config.toml
train_examples = 15625
head_dim = 64
fused_qkv = true
positions = "sincos"
eps = 1e-08
max_precond_dim = 1536
steps = 14000
adamw_weight_decay_other_params = 0.01
Rows from block 4, named by matrix and row number. Rows with one number belong to one attention dimension. Each number is 128 + 24 x the weight over its row's rms, rounded and kept within 0 to 255. All counts start at 0. Numbers have three digits each. After the name is the row's rms in percent of the matrix's.
# q: attention query, key and value (stacked) (model.blocks.4.attn.qkv.weight, 768x256, the q third), inputs 64-127
# k: attention query, key and value (stacked) (model.blocks.4.attn.qkv.weight, 768x256, the k third), inputs 64-127
q.180 158:135149149126122118130131144142149104137129148131077123128114122119107167087159106120117172131164136101127140168157096160122176122160105143109115158157161124129153143120134165115124234112112132
q.181 130:138145123119127143114129134115142124125112129108132130106117123109132147096138175118128114142125107123103127150115082239123162162157123157126146119129148107127143070147133112160147149132096136
q.182 118:137094142108159119099104116100119163081110118154157152165107140134142159135122127154168116137068124061151122139116096137133044125089138136145119143153109128121115101122114112104126186120106130
q.183 173:131142131120136129134123127127133135119108138125067149108130127144116148135125125140100190122150125179135086115130136139143079104064136106128139104120130084110099086122158106100122171138113136
q.184 133:142105124133132096129118119141149170128121085133180124166152166137118136107136159144127175128148106192145129163111137117134133131141120111156134087106151093134132095113171135063169162133065115
q.185 105:139113108133139154100121153120111126127134149115120145103108124099138095165128137132148129097174101128129160138140107194143065165167112129139140141118144146100150128105149137144071159147118163
q.186 144:150118150115104113120148101158108151143153133131182163124091105094145100103155095137126160149148138086106148161073108065103116102136168136109132100133101163110122108153134180127133198129145132
q.187 104:146136169137141127153095124112141124136126121131149109154124106142140177126098115154100092110130148095100124131112087094124108155155162155125125139110143106124113159134106177156132153131084105
q.188 108:112109128153115124124118118154168102128134143113130125117150081131140138130130104112128082134135146114110136101112129130108125177078156120117120122109107115140141149066120135097112106108112123
q.189 159:138146121120167134146151149124104153092142132137188130141144084125138157119098108091121094129148137098123146164084130162140085117075130143102099172107155144124151100168137150166132133120125146
q.190 088:157116150119128145136096140152092166136104130136098147121127119132125105168129118125114098121161130118128166125107094086177140132114127173118117121095084117101104150162100164141134070118171142
q.191 138:149166161130118140108146140157128094144119144137130124141055121143121138137113132107112188114190128159177152171098115168134035141113131085131127159126110116092143122161153068121138089153108128
q.192 082:090110080077151100139120134124100138115133146125096177144089114134137113081133107174143128105166147119136127156171113152148202119113152105093112083121095138100117101144127119138153138109121114
q.193 077:110113176135113163165126124168093112124127147157127083138098120102132117105096118166145108111119148127140131131148089117185063147114133139090103132137141107092154142115112138117114158113126109
q.194 079:133124104135116126119172120172183097121112121115111083081133110152131136161103156098136098143092122147123146127141157179148156137106134123141125131101102126119147149153119166128113093122110120
q.195 084:113106139104131138166124090114101180102133124118114146162080107064110122095138107130132118109203100123111131138131127062126131094137113131077118124108162087140107126139109177134160125123108143
q.196 070:145148177107129094127155121130101136108101154142159123148117177083132138099110112117102180130089114129139103159095127093131152114145108165116120148124084120160100176100124136134077129099172101
q.197 089:124168105133107132153102176115132140130113177127133148126182161136137083130156147069134117093116130072097103107144096164103153143123119129181135119147121144097124134132134147088148088143104108
q.198 087:129172134146078137144118130163119154120117120129126152116161136129146146135134142141121140173148107115119136082093089101095152086103121115087132119131125128170090113133147124121141134153147140
q.199 074:130130160142125089120149121142124141127130156119099117128139096128139126130164149127124161085172126139160139122144107171157172120137148152157141106133105098062113141123134117104119091098114113
q.200 070:092153142139136145130136147153091134108119123128103113130175108152135130133142135105136091136128102117155126115106094052157082159111136111142121147123148081147141116105173125113120176156091171
q.201 071:111121183108143108091131139134086163134167124129105137124161132109150121098137129131128117169180093109143126091129111108133150113088147149076143143146128095147159136073112096097165157162205155
q.202 070:171124117140076109149113114133103132145133166136156141145159135111138129096122109140118125099091150092144120114123096096124144131091144105106146111149140127135114091071142140194147095110191123
q.203 070:138120168152178113117134155121148114150120095123134108103088106126150122106106113159131161106147138145061131145106142155134158121115154121153120100118154122149158146086095134123155169149116098
q.204 075:152116150117139099096102146147141121113118119115120177152085140115127138143127109121151119125102134156138115140128135106155138158133159139136131135109100154118158128154087159145132070142105135
q.205 067:114164138113156104107139084129108171152134109147140159139108104141136162158124102135150166116130126129180088164086126099173115114152117152146113176083127117123171096158141110158129154145142110
q.206 073:088159130112121091113155133123148121143179136140111150155177125116107125162151134091117088130133102127117167158139180157141102132107146129145124098107117139114154126137106141097096114131112142
q.207 085:124124111162142100114141149118135125114123128129083092130144166124125098134151118104158118114144123136130100121149121147108108126176136151144169139130132141094099115096141182146105058097174124
q.208 082:124115131150101155122103116149107147162132135118113102098152148145117122133118174160148152130146119115131097105106132179107136150132151098081160079117128059114123123139115101147120114129148139
q.209 073:140079142154112133150086122115169142151148152158151141131172111122141094126126096102120154131121142126133083158128123118103157105096135125172138145157116113127127189109158118176094104113074120
q.210 076:120166111116118100111101135165104119106142111114144096135120146106147097136100141090140109140119134152136117153164127092103112166128143127125079124133079149148139148139106099112134162112089113
q.211 073:172122181156134133122104116107162115107147117160121148073133141148139160116083116154136107107173136075124157122153139112112115111104170125137148123136151153140130146154124108115164137153162091
q.212 080:075148109101134097092142160142179130131165113121150170125121085138124108126141115122115136145103115193120119151108132182097147132089123104151128108114113131093111166125149108143125100119076144
q.213 078:128111135121138138115114125110107071155115135124123112135152126115157092143152129136100118132104118117116091101140159117146117169161116095122158133134147156082134119114128139126159114108148137
q.214 070:098104145121138111145107123088156100179124122111132172143117143092067089139141194114125110140109117152135120180129137174092139128142147087116133118099122150107098125150124126179130124136127135
q.215 071:113121150138146066108093130134116135083130128143111115167093066094102114136153161155157100157125131120116149145106110137075101132133120144186116098132137122091139154113077156161141124125082118
q.216 076:099140124148102146172132130131097130142139151152168154135138152115147134069177122151120112104169118111108109107124141116146161135063099126096123135144137151126124093145116121101118177129153155
q.217 104:148112107111129134145111150136161097133134143098128129094080101152118125121105153110119156157128112138138100098105139136122141133162136096157109133130102145143095111123107159108169128136102161
q.218 073:146112111177130137150126121131135178107140118113106130084131163112146082122158141085154106114091121182102092115145132136101126149109121115147100130130153109125125188129135110109133106102109115
q.219 080:123135155095133123130141090197143092119112113114107129174179156075111114112140128112148150103166123121076138132135146143168178119130136156131152111129130146115098104135095167158110116163138121
q.220 094:140125125113132154161125111099124117138138117135116096148119105139130120158140125133122081116167117158117135100183127123130094148136131115122125091122136120155072155118159152114148136136107130
q.221 069:166094114138118128148150138146109103141108154147082148126086187137145125091104165108150140107127113103107122148133102105108120155120127117141124140099088132138123147124125174132135124172191134
q.222 091:102126125137113142133102108141128132128109143130111115110078110110122175148123125168117153118196128136130166135162129135136130111156118096140095150139131131131144104118115110120159131103166120
q.223 075:162092117140149165144143103136149109136103143146151132093134129106148120163137116162130156119156119125137128153149099124134127080144143138114127132112115183131174099118107135138129126124166147
q.224 065:111133166145142134168142111143125100118152112140116122149132151127115168111077143126140123146157144148142085144144152121116146083153157138101136144117128117133116138162174118119103098113148117
q.225 076:132123168120151151148109116130155115149103139108102105122158128131175151116156122129115130173148134128165082114108131140157118097123133144151155127146089172148136184164112111149126138170083155
k.180 204:118133129113142128144099125066127150145150158118139135146156117141131117109181112153139147124151125107107130138140123117121126144128139156125133176127106163148090154127020141157144104140135127
k.181 164:130124117152167142129090104108083129103125126129170115075155143126124140134142123155121140134121117166174114155154136093134128146155115088135088148142184103093106145138047130203112130102097123
k.182 100:108153126147099129137125124159131116093134116126150136173123113141112090130174128101142131167179125135128115112080160173138151087120141095130128155119172103132142108113100159092143100120097103
k.183 188:147107126151134156144125151126133088112164138106105122128142157124140156123156146147124146134080133125194108135145105130134077129171124179103144158152108081131091124151175129096124115134125126
k.184 186:123122121132115141110092147122099127123110162138075123113125125131132095139129133147114126136117138151155120113143106153141136097136131078134120111123139119112182096133137122091144180127118137
k.185 106:139101166174101122128116106123121176121154150108151125111118199185148131132134114128146124100121132122169135135148086141140084121119116001166136146152091084145068137124087115122116126114137138
k.186 157:132121159087127141136136159123104147127136125144130127109114112143157141129064097104123125129136133134097152124110078078149128148124102134132130108131140173124106136120086097047123125121095127
k.187 098:126146150120144086127119087157110087120150148113060145118157127147112083141129083147116148139112124154125144152114117129117145096134125158155146142171178114107127068105165109118132160126128137
k.188 099:126115142149151155117161128164175112136092166148117113100181161117145137146145129090119140148116130140108137125143139125161152124124096082138137135099116180165117134132095143184115106125147137
k.189 165:123079124124112104119149185098158105156116140131133147122163130134134121105113124135112112147111131138189148147155142159118076125096130146112108121108113150148148117173198114166146073134107101
k.190 090:136124122148091105111139120127152194115091146109150131120084119102100111107165086100122128108217126090146108118165134105104084124127146135126125140100110198125137140150122106090120130122117118
k.191 188:093113129114123127159146156162151134133115115133117127141155083137150133131122101151146162134186132125117142102135165136143189125109123117123150148150157173122084133150146124107127125135120145
k.192 075:154086132133116150138137116115122120109123161135124109135140132093115114099119125156162078118098143142096134114129132105164110146147117087148139125143174135125181173150095104137148104125143117
k.193 083:122138092121096118157134105148113122094145120111149149124137183107143110131132150136118119088203140161151094131124153119160094110087136066115105143110164114113155118110102123151116109106113119
k.194 082:135129157129164122141121120139074137122117131124133132153129135168139156117136128138117154133154134121125120147130099120143127092139109220106131124098064120135134110097153131182111116137117171
k.195 085:090175086098124168115100099133144147115111105099140110146124093123135105129132124163127116117164139101115115113138139111109148111141124142108146082133188089128186139171112093147124128130143138
k.196 069:140097141117111152110148123128144152130134147127063123087130103114104122125114138131130117131159108131088124143107110132118106131113168088136125089126165097100106096160174085141100158136128108
k.197 079:167127148109127104114071129094112154137128148107162157140130160118142180086117096097123128149127109115109169126109120190124151146121116116148129107137125122150089137109187149129101168140136144
k.198 080:102127116142149117123133122184089098152087116171131117110140076178130163119137156118113149135096176159135148076155109144089174112114133113125149131131086173148137122120137125140114128126100113
k.199 068:137160153109137094136152175117129130166158136131148116126129147127091144173138140114112147108090153109170156099086172138097093102153102128152164115104117133144134132093151126116115125115110131
k.200 063:118125126098130113152111124137111114120120118119144112167136078113121105107098087113106111124138130088103080133124123122118140127130117105158125143129146093130122137107152136177128112143127174
k.201 065:101164132093094080105191137159149093167079156184128143172127110100107177161151149118187107141130122109132094128125121133116085113133115100093139141147149187154138101104128143117144139108122094
k.202 064:104148097127083098136145104086062124162117104160118103133119107107140176093124129153152141114149095122112130131147110110148114141131135115114151169079100104120137082104118112113166088114129130
k.203 072:156121145126155128126164115110157160135125125166070112104149104102118161141111142135131135152154098106127167134178125138147144165146171136082121133171135144149114156165075159108135124116100159
k.204 072:158124140126188120144124102096121086110126131135117094129130105138130112137117162104110161109115139105106124160144139154152140189135164214152106130120115109115139156123117144115141125104123179
k.205 069:141080123098117145127174138128174166123146131105106142129084119154122141131160157116117136076148130126135136133149136162154131128138133174142142107168130166128073134147145127096095094135061158
k.206 077:104134141110175090092130124111130124176085104110106149136134105100135121132150075145075171134081203112134106095146111176142127160133082083156130120157110138160128167079109083144111136081089099
k.207 082:109146143133120140145129117125146108149151133104185165175140147121103125152137093159123146098142126116126125148158163139122135157155125155132123092158134154124074161108138145135136124109094120
k.208 069:175118135172140112176160149118111110142147111093120151139121130116167130148136126114120138147123109147109126133099105091070051108133127118120136119103107127132122102141149111151118124131136170
k.209 074:114162137108148112098108127105181116098115141156152083173123158115138130102151082156116084129109129132148106125135154121136074131143109066145140125109137148153090131145115125150155101128168179
k.210 069:104085133172140154125121116135132146075111143135146112144127111159085103167114131163089125087121133124154106095136166130089117106139114137106136159110104110105141128152162165124131137134104134
k.211 069:160156131139106173111165119108162184149142134174104093128130135151131080122140126095105103153185084127130110187164096134164078140130156074103149079163186137121124113143153122157150134090153082
k.212 084:152149126113119094103122114120124112165161122095132132135142112148110143108143139131151107154086179094111124121151131132087130178154125128131102137120140114139137162097118153171125129110099144
k.213 074:150131149174129077175138096133099109124144131098146148136139120145147110119155141117187181140135159126114083107175139130107130118144141170127145141118118160125113163092149165140141101154085125
k.214 076:133132124132155086124134097122173096190153101148179125144129122127128128122111115166146133101086176149107145118120134168124131157143125111148177121111038145144123122165113136172142159151108177
k.215 065:124082118128119123158089148099113130105078147097108147091152143115159087108168122155109101144159094129149116133125119145158131140094159129114106137109095086128074107159123127161117101122154180
k.216 086:126131142118073115073108101140070117129140080116139124111129152090114122115143104181136117108113118123130093124106173132164098145125130153116127096135142124050164089141154148108127125137150113
k.217 106:121105126139174143107113130118132141146149140138138127137107156146131130119156118154145145187133113156120154124140090107105180101134112157121138164108096127143140087146139118106120148105122142
k.218 066:122161154105112118148108123103158134170180116101158109153087093115081132150135136133127092148113176093146099104103171168106129137111101161146137154168123136137116140099149143125115075106120130
k.219 067:125117125128140114144153132117148157097113121122151124143159101127093135158098146112102134165138116122130139181121144108138086133143145108164123111161157142129143130198157156114163171097139203
k.220 077:154107075141107151139093117162127184147138117176103113167102151133115117096102150083152110103158119139150132137148103105129105048154121141135126162106100091138151144120101118107118096131102131
k.221 060:163135159110120147151085110154106115115112143141100083076106144100160145114131064155149155164163124158062178085129083113089145132130109144081152129096129117089153116145115132109128123156112107
k.222 095:127132113114065138125139107109106132102125124112105112086179163144117122138126145125126127139156122147140148110125104116143109122126120120133143159129131169119161126131091092134122122124176098
k.223 077:140121135113088118138120143105106137159108110146099143167158137096139149097097109132144131164140105132094108132131108148150164113125117137103120108109135149103133128116104113092106117132155170
k.224 065:121153147115117173120119078169178125129193138104150096133147099172127098165160108156157113109204116108150146113119139116117093117139127108102127132140143073150095143123093106101148134119151123
k.225 085:109122141139115136107085115166163111140119133121134136132127101154126114118083087121152125147127128080135155123153113162131184116145139154149116142130085163160122126085178119133101167173095140