python train.py --model="sound classifier" --dataset="read English sentences (LibriTTS-R)" --train_examples=15625 --n_mels=40 --hop_length=160 --input="log_mel" --spec_augment=true --win_length=512 --targets=["voice"] --num_classes=2 --arch="conformer" --norm="layernorm" --activation="swiglu" --mlp_ratio=4 --head_dim=64 --fused_qkv=true --qk_norm=false --inner_norm=false --subsampling=4 --layers=10 --width=256 --positions="sincos" --kernel_size=15 --mixing="mixup" --label_smoothing=0.2 --loss="cross_entropy" --init="torch_default" --residual_init="none" --optimizer="soap" --beta2=0.95 --lr=0.0028 --beta1=0.9 --shampoo_beta=0.95 --eps=1e-08 --precondition_frequency=16 --max_precond_dim=1536 --one_sided=false --adamw_lr_other_params=0.00075 --steps=14000 --batch_size=64 --epochs=57.3 --lr_schedule="cosine" --final_lr_fraction=0.01 --warmup_steps=420 --weight_decay=0.04 --adamw_weight_decay_other_params=0.01
Rows from block 5 of a small sound classifier, named by matrix and row number. Rows with one number belong to one neuron. Each number is 500 + 40 x the weight over its row's rms, rounded and kept within 0 to 999. All counts start at 0. Numbers have three digits each.
After each neuron's rows are labels from the 100 clips, of 14976, where the neuron reaches its largest size: "loudest band" is the band of the loudest frequency at the time of the peak. Only what is clearly more common there than usual is listed. The data: read English sentences (LibriTTS-R). In brackets: how many of the 100.
# gate: first MLP gate (model.blocks.5.ff1.gate.weight, 1024x256), inputs 0-127
# fc1: first MLP up (model.blocks.5.ff1.fc1.weight, 1024x256), inputs 0-127
# fc2: first MLP down (model.blocks.5.ff1.fc2.weight, 256x1024, transposed), outputs 0-127

gate.592:579513547493471450582584542555429509511559561493516504520456503505459460464482443485479474537504551474511546513529488530594458513523542521554531444537494506464465452512471459529479493432435531525486509442485454479462537458542578518503586517417474511496508487480575495556468583493441537451472508483457659521457448450528441506522614495525498466485516546450559493466461500452476456477550
fc1.592:478516509538479493554502421506493520489481492521442483480566481522476519579539505517583469461492472531522505517427517534478512481510540513529517403477511516495572551490470539542483489562504559508495498487487502559493512603426546434591490551490467528538545469512433521491494421499563466601571562536490508471507464509497439459511465446485477482545526518476518509569412548501503521487513
fc2.592:530497519543447482511561513450494426559468440465488490530473546479449548542591608523499519485506531482547416397479500449465505481448491556490512491484507459446459459498562487496528427497529486470506569529521457494533492548514505498524491510440441453470542528495514515450513473498470513478458543591562527568480422507515550489509521489540538512534550466500473465438512435422467499448495
loudest band: 250 to 500 Hz (44)

gate.181:473548514466523466456499486512506513507461495504491422518481509449465504538434535482437520596526560475441536469549553439511450526460472519560551519530531456459452456468505521564524549553464479523478532513501516455478526522526463520532428560538486512518439534573514503466447551589519505488511538452507562477453529468453491560516528483472518533416529495465509475476453504491544555463543
fc1.181:483474464448532485548500526543425554516442555567492540504484459420496482476468509445552513520513477480499525552520501460516479414529497496526512461415594460393484520506513540587517540543525551540491548507530520433432532577537418489501543519522522541550530513519447518510472496517469455493511518486578438469487530491500459508441482478489542508419522480518430484488449479490466530573489
fc2.181:507503480407466478473532530386538598451535503420512452486466534547540501497551432469504598388421544544475496538422494549500515488453485474603549523525497579496476471428456476489518496499533508497509451504449464532512525525502480511499518408536553469444503514453485488503557551485478468532513487473480500458472438526400492534525474492479472482429464504475443480491487518462472493545508
loudest band: 250 to 500 Hz (71)

gate.329:433501554477531387491428544567511526517433548490481422518537483494470551482556487523528460446481516541457548445529481564605468530510508493485511481462499461597509480468523499486446524547470489464544524497504516502527542405500462492499509478530536508434540448485561535530473517469436577479502454423465531457479503437477523491487467500472456483523499570452491480444520504562548513451501
fc1.329:502534523559531530490437496448519508540537518473512546445490557559463505460505501523504499573494454530499444444453479472446504541491505486556596471461470505482455443540451574503549583539526541450483530536500477520459528574544467523473490482540455511479532459447540445528544465504525610527543523553493513594490464465547493462499484444456461443498451495516438453577519536484529513428556
fc2.329:520403537499410501544592510525469532439474446520529493450504500496539612422496468546492538417494477509451479504486485510539513498491465430446511507476511464530566528569526543486477479470485543546512488607445521463512464454461477413472474501370509431471445527512523515532556531526468541491491518480498533433491505506508550406545482495517590565522519478524483451536538499538522492456541
loudest band: 4000 to 8000 Hz (26)

gate.29:456480508568496504490551501525489505465522499548462494535467465440480552527552466549498449510537525448576496443535459439467502427472461551511500433512480522538486461526497495540544531516545425481530505519536557536522435500485520483477596498473505511529484496529510421527482435531508472491477522422432492505511490475573507517518484614508570452487432547504558491520533473492489553564518
fc1.29:562498500509477490530518499488498500442534488508468492438511517459471508591546491521470465530500504545523490492472513503484504482459549538541469458442436536543461432535514553515561576558522523450462511484463512465522543454479546465505557443493551453468457459527497515464468512551479521493402482536397433464538486517533506453499497503521586523485564542496540478551506504466503530572553
fc2.29:482471504498507519549508478423524491438510529458567519483516478567424533479544516504544462568525417493537444552468459454510496517537492451466449445523477478495435522473456435519546469510500509514563490505487476493458560497552464495560467487452477493488511483406564530462619496503477441519467486466498467495487524493444520557558540542462423452542460460517446418489544434528577490502478
loudest band: 2000 to 4000 Hz (33)

gate.574:491521464529463469458465563504491459438534477561469516536517455485478508526450485534541456547458498510425552486499512486496465521466496473498534546429505551440433562535487555533476487478534485512457455537513469516508528446446451478436497533604485532503472539468514457401494551440501436470475449552464499507490484463540552554463494486533546454420535477484514474540507504534472485517425
fc1.574:528537490502458471458514525533513529461456564434515454482437536520505505532467540514510525610493572485515554463564498555574556490519539571508454496520547470479527499481456454478563474521505585545555407499505462460513509521494522470488480533485554571447523479452514434557542471466477544593572501524530523453556549502516550491540571497443524498409501533503539566464444493507460482522518
fc2.574:497455445517560486554493558546466531502432523538488497454501509497454514561433496531472433510499481512506470555416537525498460465500474523514423490468464441528425575460550500546481523461492434513512486530486552503493494515482429470487412488539494476545491557555488507514476549519513454458508534554475402451487455529496419564496512500498474479600508549464496473473479523526511488462459
loudest band: 500 to 1000 Hz (27)

gate.710:464553524425555445552478559514486487482588530524516483509509501477483490480442485473534502570495457489538548440539528461552436506439485480471558502481466518483503457477483499549493499447375501434560533499466434492493498473549510574470494487465516418499567537523499497599498552544399463474450521520406477503472542447549472510487578509520499518420472517493472469514496456490471556441436
fc1.710:522460553538458525476459486579557558454542460500449528516485445499432429470457456533504506465519524526538501483493518522495536418514508531458448547498512451492515458580432477403558516537466421489484537543507493518517468534508474472444493547454529481515535518471462459438473449512496534507535545521497559493521538557467546541469479492524475517443456551455516524477457520527547470470421
fc2.710:507493514491459519570534554560497608528495537445490449581547473558445515534607543482492439474490492519499506555560475565531512508377465452547523431463542482501483462481469549487511511490483485532449541464518496431504477498454483503443486538547509493517503518578485485508461523493530504530442480527448507539484525556400493538530529484491512560470485567485517479498438568476540502482532
loudest band: 2000 to 4000 Hz (35)

gate.507:519459434465567412454509444584491536542506478506437498580397520481560503434458488474452563440469483466493482526492545468532511530520495496553481523537498513510504517548536497538416484526474420532524461493512512480493449554566524506497568497472521537491503494509485519534498558504493455514444532462522538430519544496456521487533503546486559493484452454501495512461473528525486504439472
fc1.507:481520538495558539521502474434398503519442519429523505496520495535536469562465518530558486480487547459614504421537544526522522507498537462500492478492450477505516453497544509463572452543530586472420463430537502531526553555404524511502588467484518518512600476522440530497464497587519469502569499534488529510473482459532406488575477460461462447537491452555420526484444445496549534547512
fc2.507:523487457586468550415437544487542525495540511438501515485438436422436466611486525500520510487540497493536488550570468506551450515515506504513502485527540427413495567520499481460487472548463464494505467543467461476525519583552513431491558387435609462519479428460464483504468527476435533512543564487449484493541539534563508523477461520483482497486454464525502463581576452549536475481485
loudest band: 250 to 500 Hz (32)

gate.88:476520601616537449449473477419525495460545534512473494516509458466479496473526522450516510467504513561499503488506534517533512543483483481487479499500512520451547481587478451475493467475467511446578494550516474430468429506483485472475541548423492535484519511489547499481519463565510432455583505437490544540471483466545485481471536467525481509460512487449495581420494524530559461494454
fc1.88:519426468445404528457545515505487551522547465531509540456443542564485477450440546553611491559480452416593473445465560497450449465524529499503546485471581517429440549468481514499515501460465518553434527432520520501498500517523501610458475517561498518490474448520434464577448550506601562549468494528483465496488497453525532509546453494485540493538513511550470442494523554546468402444563
fc2.88:530548540411537477577498468516534440515462468446568526487517529495474523497526487457560491476520505455434511473466596526515481453462551492407521423411512426531503484539462575464497453504539503528479534533478468464548481436459570489511493508499446468524537470477495551437498499456473479517550479455563411471544517511496485495466507439502519527523497479456507479488471527465457579495522
loudest band: 4000 to 8000 Hz (27)

gate.633:476510511523492467508528427555493479422455429468425549453497518534465448510489477509543522613497511525545485462525568492421484501494499521531563553499501511469492431474456516522499490548513545504519520535471531508476486522504480512553494510516453528636515513451512531489562454492509541481495510437507528476527476434468513476530442458510480587505540484581543508454454493474558513546437
fc1.633:524400451557456502492551548574544532537501440492473484481521461565543521447442455515510459441480585573469549523490442515591567447505505441479482461554488459439519561492448484463536508466574433448547480474492520535490501435450489491528461489495512456472485526547507495534515500446475483553471514525513494500557481547571517462521510542466494516510444552504528525536526509499455470447504
fc2.633:471513509557489432467515532572459477494477548551465541539510521527504554523536533524527496499465475549424452574507540461552489545509462464417536492487543561536494525465535505546543477471502459479480528543439523557513462508482528506531563505447485504444586464528579506481473478519508474466491566551511558560566474487519510486421523436512495538516572510401483520497525498509512550450506
loudest band: 2000 to 4000 Hz (30)

gate.37:478461482526555451534439514496446521488540564458481549434575518464499535494452535538480482475437510496550427481506555474459487539507483510452495523472528444510439501461531458504515495498399487513442494495514474496498541484556553480469515486478542529539529524548489575618468490461455527551503521521467498602486482444538489439526550493490443533457522492470457415525522539562452544488478
fc1.37:518572470507565514455468475559450531436508469481485526493505485491560483542541473534440534479508488465540536501516440507508506515483535568511482550524566513544429512471438419480596459512543494530467399477509487523558471548504551440478489520511480544484553518463493443511562472516519514508520482496514485516535509613486560430514475501452507427463612419474583472502520499555468489496546
fc2.37:609436488499469572441359502501496520563429485477542620449524489497566541521499501533546463525541491474468397483476464464485430476511530529497476512495478487499439474478567597520488589544486425456517443445458442530507540571551461545511560516509507427508561493500457495485437467500507518512520534466465489436487441448486529498524465541488482501468464519531538515504572485501546499497443
loudest band: 2000 to 4000 Hz (26)

gate.213:544528514456520461599493495440576496557519503435464486530443488555472513414531552478519506582479515429546535455491434447496463522500518430473491507503521438497499501483543495446550496453551507504470543528465519515508511503569425482406500529474564453470516480521516445552541542497506531533572507405504531535564470478518532476450500479494535530395486487521589472518482511447520515565552
fc1.213:447481497542488572516488510490469540430513509567557496438537528480455520524490517464476414432550472554406440478520496581519499456474487531511487511529496549479518546449530449525492445528499493566501521505457509458538497562448567456545536511485457530538508513462526548479511518491474513460500518560450537445454502494466408503491447561487483476582451482504497505465534563575494501474503
fc2.213:460540541442515552485564509543593503529517511572481479438465450513504522505405524600498452539485553548520486539580461488460545503482532574558505520535566513548482598535521487483508518517507428492475389439511544559534575544482515515513518470445563493554488475526552397559425484446586484441506479560518487559489479485463466487557536498535510478527534474529542466469542482495515510515553
loudest band: 4000 to 8000 Hz (38); 2000 to 4000 Hz (34)

gate.426:432553481528492492450458467468527516490585474547565615553513574465390468509556456504513513494531481526543513470530462492499530546518502621464515568452489568537488536543541525503598445520464513469453530428470519511478520510545560509538560502457473437494523515550468485475514541536559534517405423445573523523482481493470455440499552464529388568488542475548494553504510488511530464461472
fc1.426:495471519575529531468465574473454526471451510495457551492496463507487529584474447572484536507519474539493510402471537525494490523462449546521424466501466578518439502486501560541519566470584460502534550498536431494505467485479524504523517494514469392504447465521452445528478528533497562528498521604463505537461463488551486489504517499504492461564519532532469480525534549532509504522470
fc2.426:533473520495487529493454552502533423493525438423384506442448437592472526557476536477581509515550470468515528480462475470428481455600514451566532490502420558499503515517460509534482470465511484484591492487493448532526536549490497579444485522561441475515551524490578517478443531458493444505524500441573505474482541518521540449540508463473587499523555516547502469459453518443496508487458
loudest band: 4000 to 8000 Hz (29)

gate.270:527430524499460522474513540499478503448432525508528549484469578470544501491561503548467475499458528507482464544545592499573482545494507472573449528511494533480459488472521526512508505453404486523490490435519483555502494445507441520508532471477547506508434504479463455473486486464513473518449471494509477585539532516495479518394466584559462513425472515572519485519466586509412539490490
fc1.270:472500454445492498560555550472434448480531479451519540493548488599538455482503510485482450485439477509548545439498500555507554517433559539440521532508504516482514508440465558516455502439462575478424498501498537476493523512540506483561494493401584481520478538531493562451408484528477538524515511594577497433467481500483510417477543519485452539523488465509451510456521479480460506507473
fc2.270:525535444568528467531508552469515456436486469599547387534547467457430501494441474489558480528475491545520508447410479521476468496551465435477523530491484477514462600545493512528524550517558498542501558528447562548488444486471490527528430479545465501513495501541457560462489566482454533470501511488517483542522486494500503565522438513532544491517478503497495515544504525451558551476446
loudest band: 500 to 1000 Hz (32)

gate.469:517547520466474536538531475462548442589543469523437437517448462460486503619480460483449538418514441473483511536458475533550448494479542449582458469525518529450567528517495578525420516579589488491496536499490532534516488538417564499533518514538499408509453580469528558421456482523476574459431523570509492424470531579533430483510536515515578523492545493422516514517442531503505507563517
fc1.469:534518434460468460539422463496506479588505493484482473514509419472500516566448436467465536486435477528479501537512486518520449481443551500512506465467445523496519524481467543495438501613519492467550533532545533469560511515430411469533547521565450457552557519549507521553543495482509510471462549496429470476455520541515446482509471495503542500600602470498546481463453569518493529474490
fc2.469:477421482465456469555503481534498535482443513477445535461469560500520537443536488476510508509482526477471642514519526527523497477572416506536444510483552495528416520489512502496566492509477472547482519516490530466442499490511447429507450551527443587439476493531440483499439502510502524412549533491502462531523522531529455532490495494535416463444440501439536563454518493473483499587526
loudest band: 2000 to 4000 Hz (35)

gate.558:525448518426414511511517538543484501532527514564486510523454524509510521443503524480471489495474498495491556439549490443519487484504525532455450530445450460521434472504512492458476493510516553560518557503496499501525495489543445455523518520513476413477524482528472569485478567519531509533506428467512431464554578443517479445460544460533447489461443476549471488453493411550478535484523
fc1.558:552499497460380576577433522509508468536511429499571470527504503440483491504505545475518448490454520569533481479534535474587499482517479534512530540524491549544448511443477476410482514482550497542514552521513525515512532440469469444456465448560459499503543515515468500423463516537492528454496527473477493462540506432497588474487528466551508403468509465484499508510473469559551509430546
fc2.558:497519495509505457436483519486487472519482529482529422527503487572518455439469528536447364473454530500511531551491474551443536470598509472476584568511489534542570521454473484509507519435491477435540428463495466546501458561443485474504509445461435484556526517566489521516512462554468487507559448438522415523517509476503434477539459495521502575550507508527491518446499483497518473508512
loudest band: 2000 to 4000 Hz (29)

gate.7:525495507510538573520474523524527541565530512454420513496534470532428446453508578442516498545431500424477560546518495513499476523485465455522528538520504527522470484469490500443450473511483517539430565509532576489532491456511543482547468474517490458559525471492485559521521533584520538439483500459539501518529524505506471550494449529472500460520503482488498545481565520522461497465480
fc1.7:506507577485565429574479439518563512516514537529432459461494424505514493434475532474563517410501480481499548515490461565575492450483530486454612465512539433495532499506502449492549450507458571464471474483455535470460516479525514537503492432478543505390504527524497441497443506438494450566512530481521492533502526480489461463525516454475501552508507510541495495447457450551533523506463
fc2.7:524471480510545475557466477466473562423458406588541486508512440481435495472535544572563466463437500457530471511454540503538503527521463547536595499528539480499522470463452515529502557535469583495519467553438569447512433496488486521587450536450613451507495478522531510508516465553519490468526538564447554469553513511526487499503486597545447528457516526470483462553461510466527517521449
loudest band: 4000 to 8000 Hz (27)

gate.737:554446480434537582513511455459497490505588486487519558502549509476522457467532477499488471521491459483475500497558546528563523550443503536515484545488454459577585467465517535483512478481540463518484573548467478492578570507521522504471451416412489493515490538509540532473430464480534530512542444475485435485501530485427416451529549489484444461523547506534568545471519496433448494477511
fc1.737:477487545477495466501476516520464577441530519489473540456445533519432507571452559479521537495449481513532514494504537415486495483560496570532439420563529552433496488496516491491519511449535498474474499477445481542474495518439521560541477500482482596594447504435496431516526492458460434462442553486410550461441491525523517481521469489523525506509516505447481492545487494482496551506469
fc2.737:458451489382541557520527502483502559526511526445414485482507496537446497490467481480429551487510489528522511457528475539530569472478489523516507478539488532468495562514548486593491508439481532532520460450549498474517482512528495488475591462451552521475498491485535520475505511434515434527527541527452485530482493488437508536585548584531500473516487429528517478440493497500509539483518
loudest band: 4000 to 8000 Hz (28)

gate.237:579550444524537473478435545545475522491550452467473467462521513488512515500564516474588458478522497494542493481524511512511484500530523506516554488530560433546461512415536468511473557489551522481448529565494492494530497520547563491500487478514497481535479519546479533528438501469564486576496563359501565524506510466450458461481438540543447509491540522504553496499477443512512542542513
fc1.237:511580492437449479560461524470473521538544520440544461509546493551510424512515515496544512488483470450531499491481483508566518466452508500457516502526496521493469513446429437471499524465448490559447530479481498490454534464552514452419435453498497536447513534559454526533478523447532465585494568472478564438492570476460433456436454539565441516494454474442526484465415509545543489446547
fc2.237:478435551517487522498466472444474513527456442516492502548486507504506481510454521528542528531463487524541533517516517527542443487454445491455546485546611434495541528452511560562477572480588499487514582516494503440502525471471536448526455528540539459465479522572457531517469470486521551472510522524461557481493485530447401580469437555611435460519519512524435519553459467538552555475469
loudest band: 2000 to 4000 Hz (27)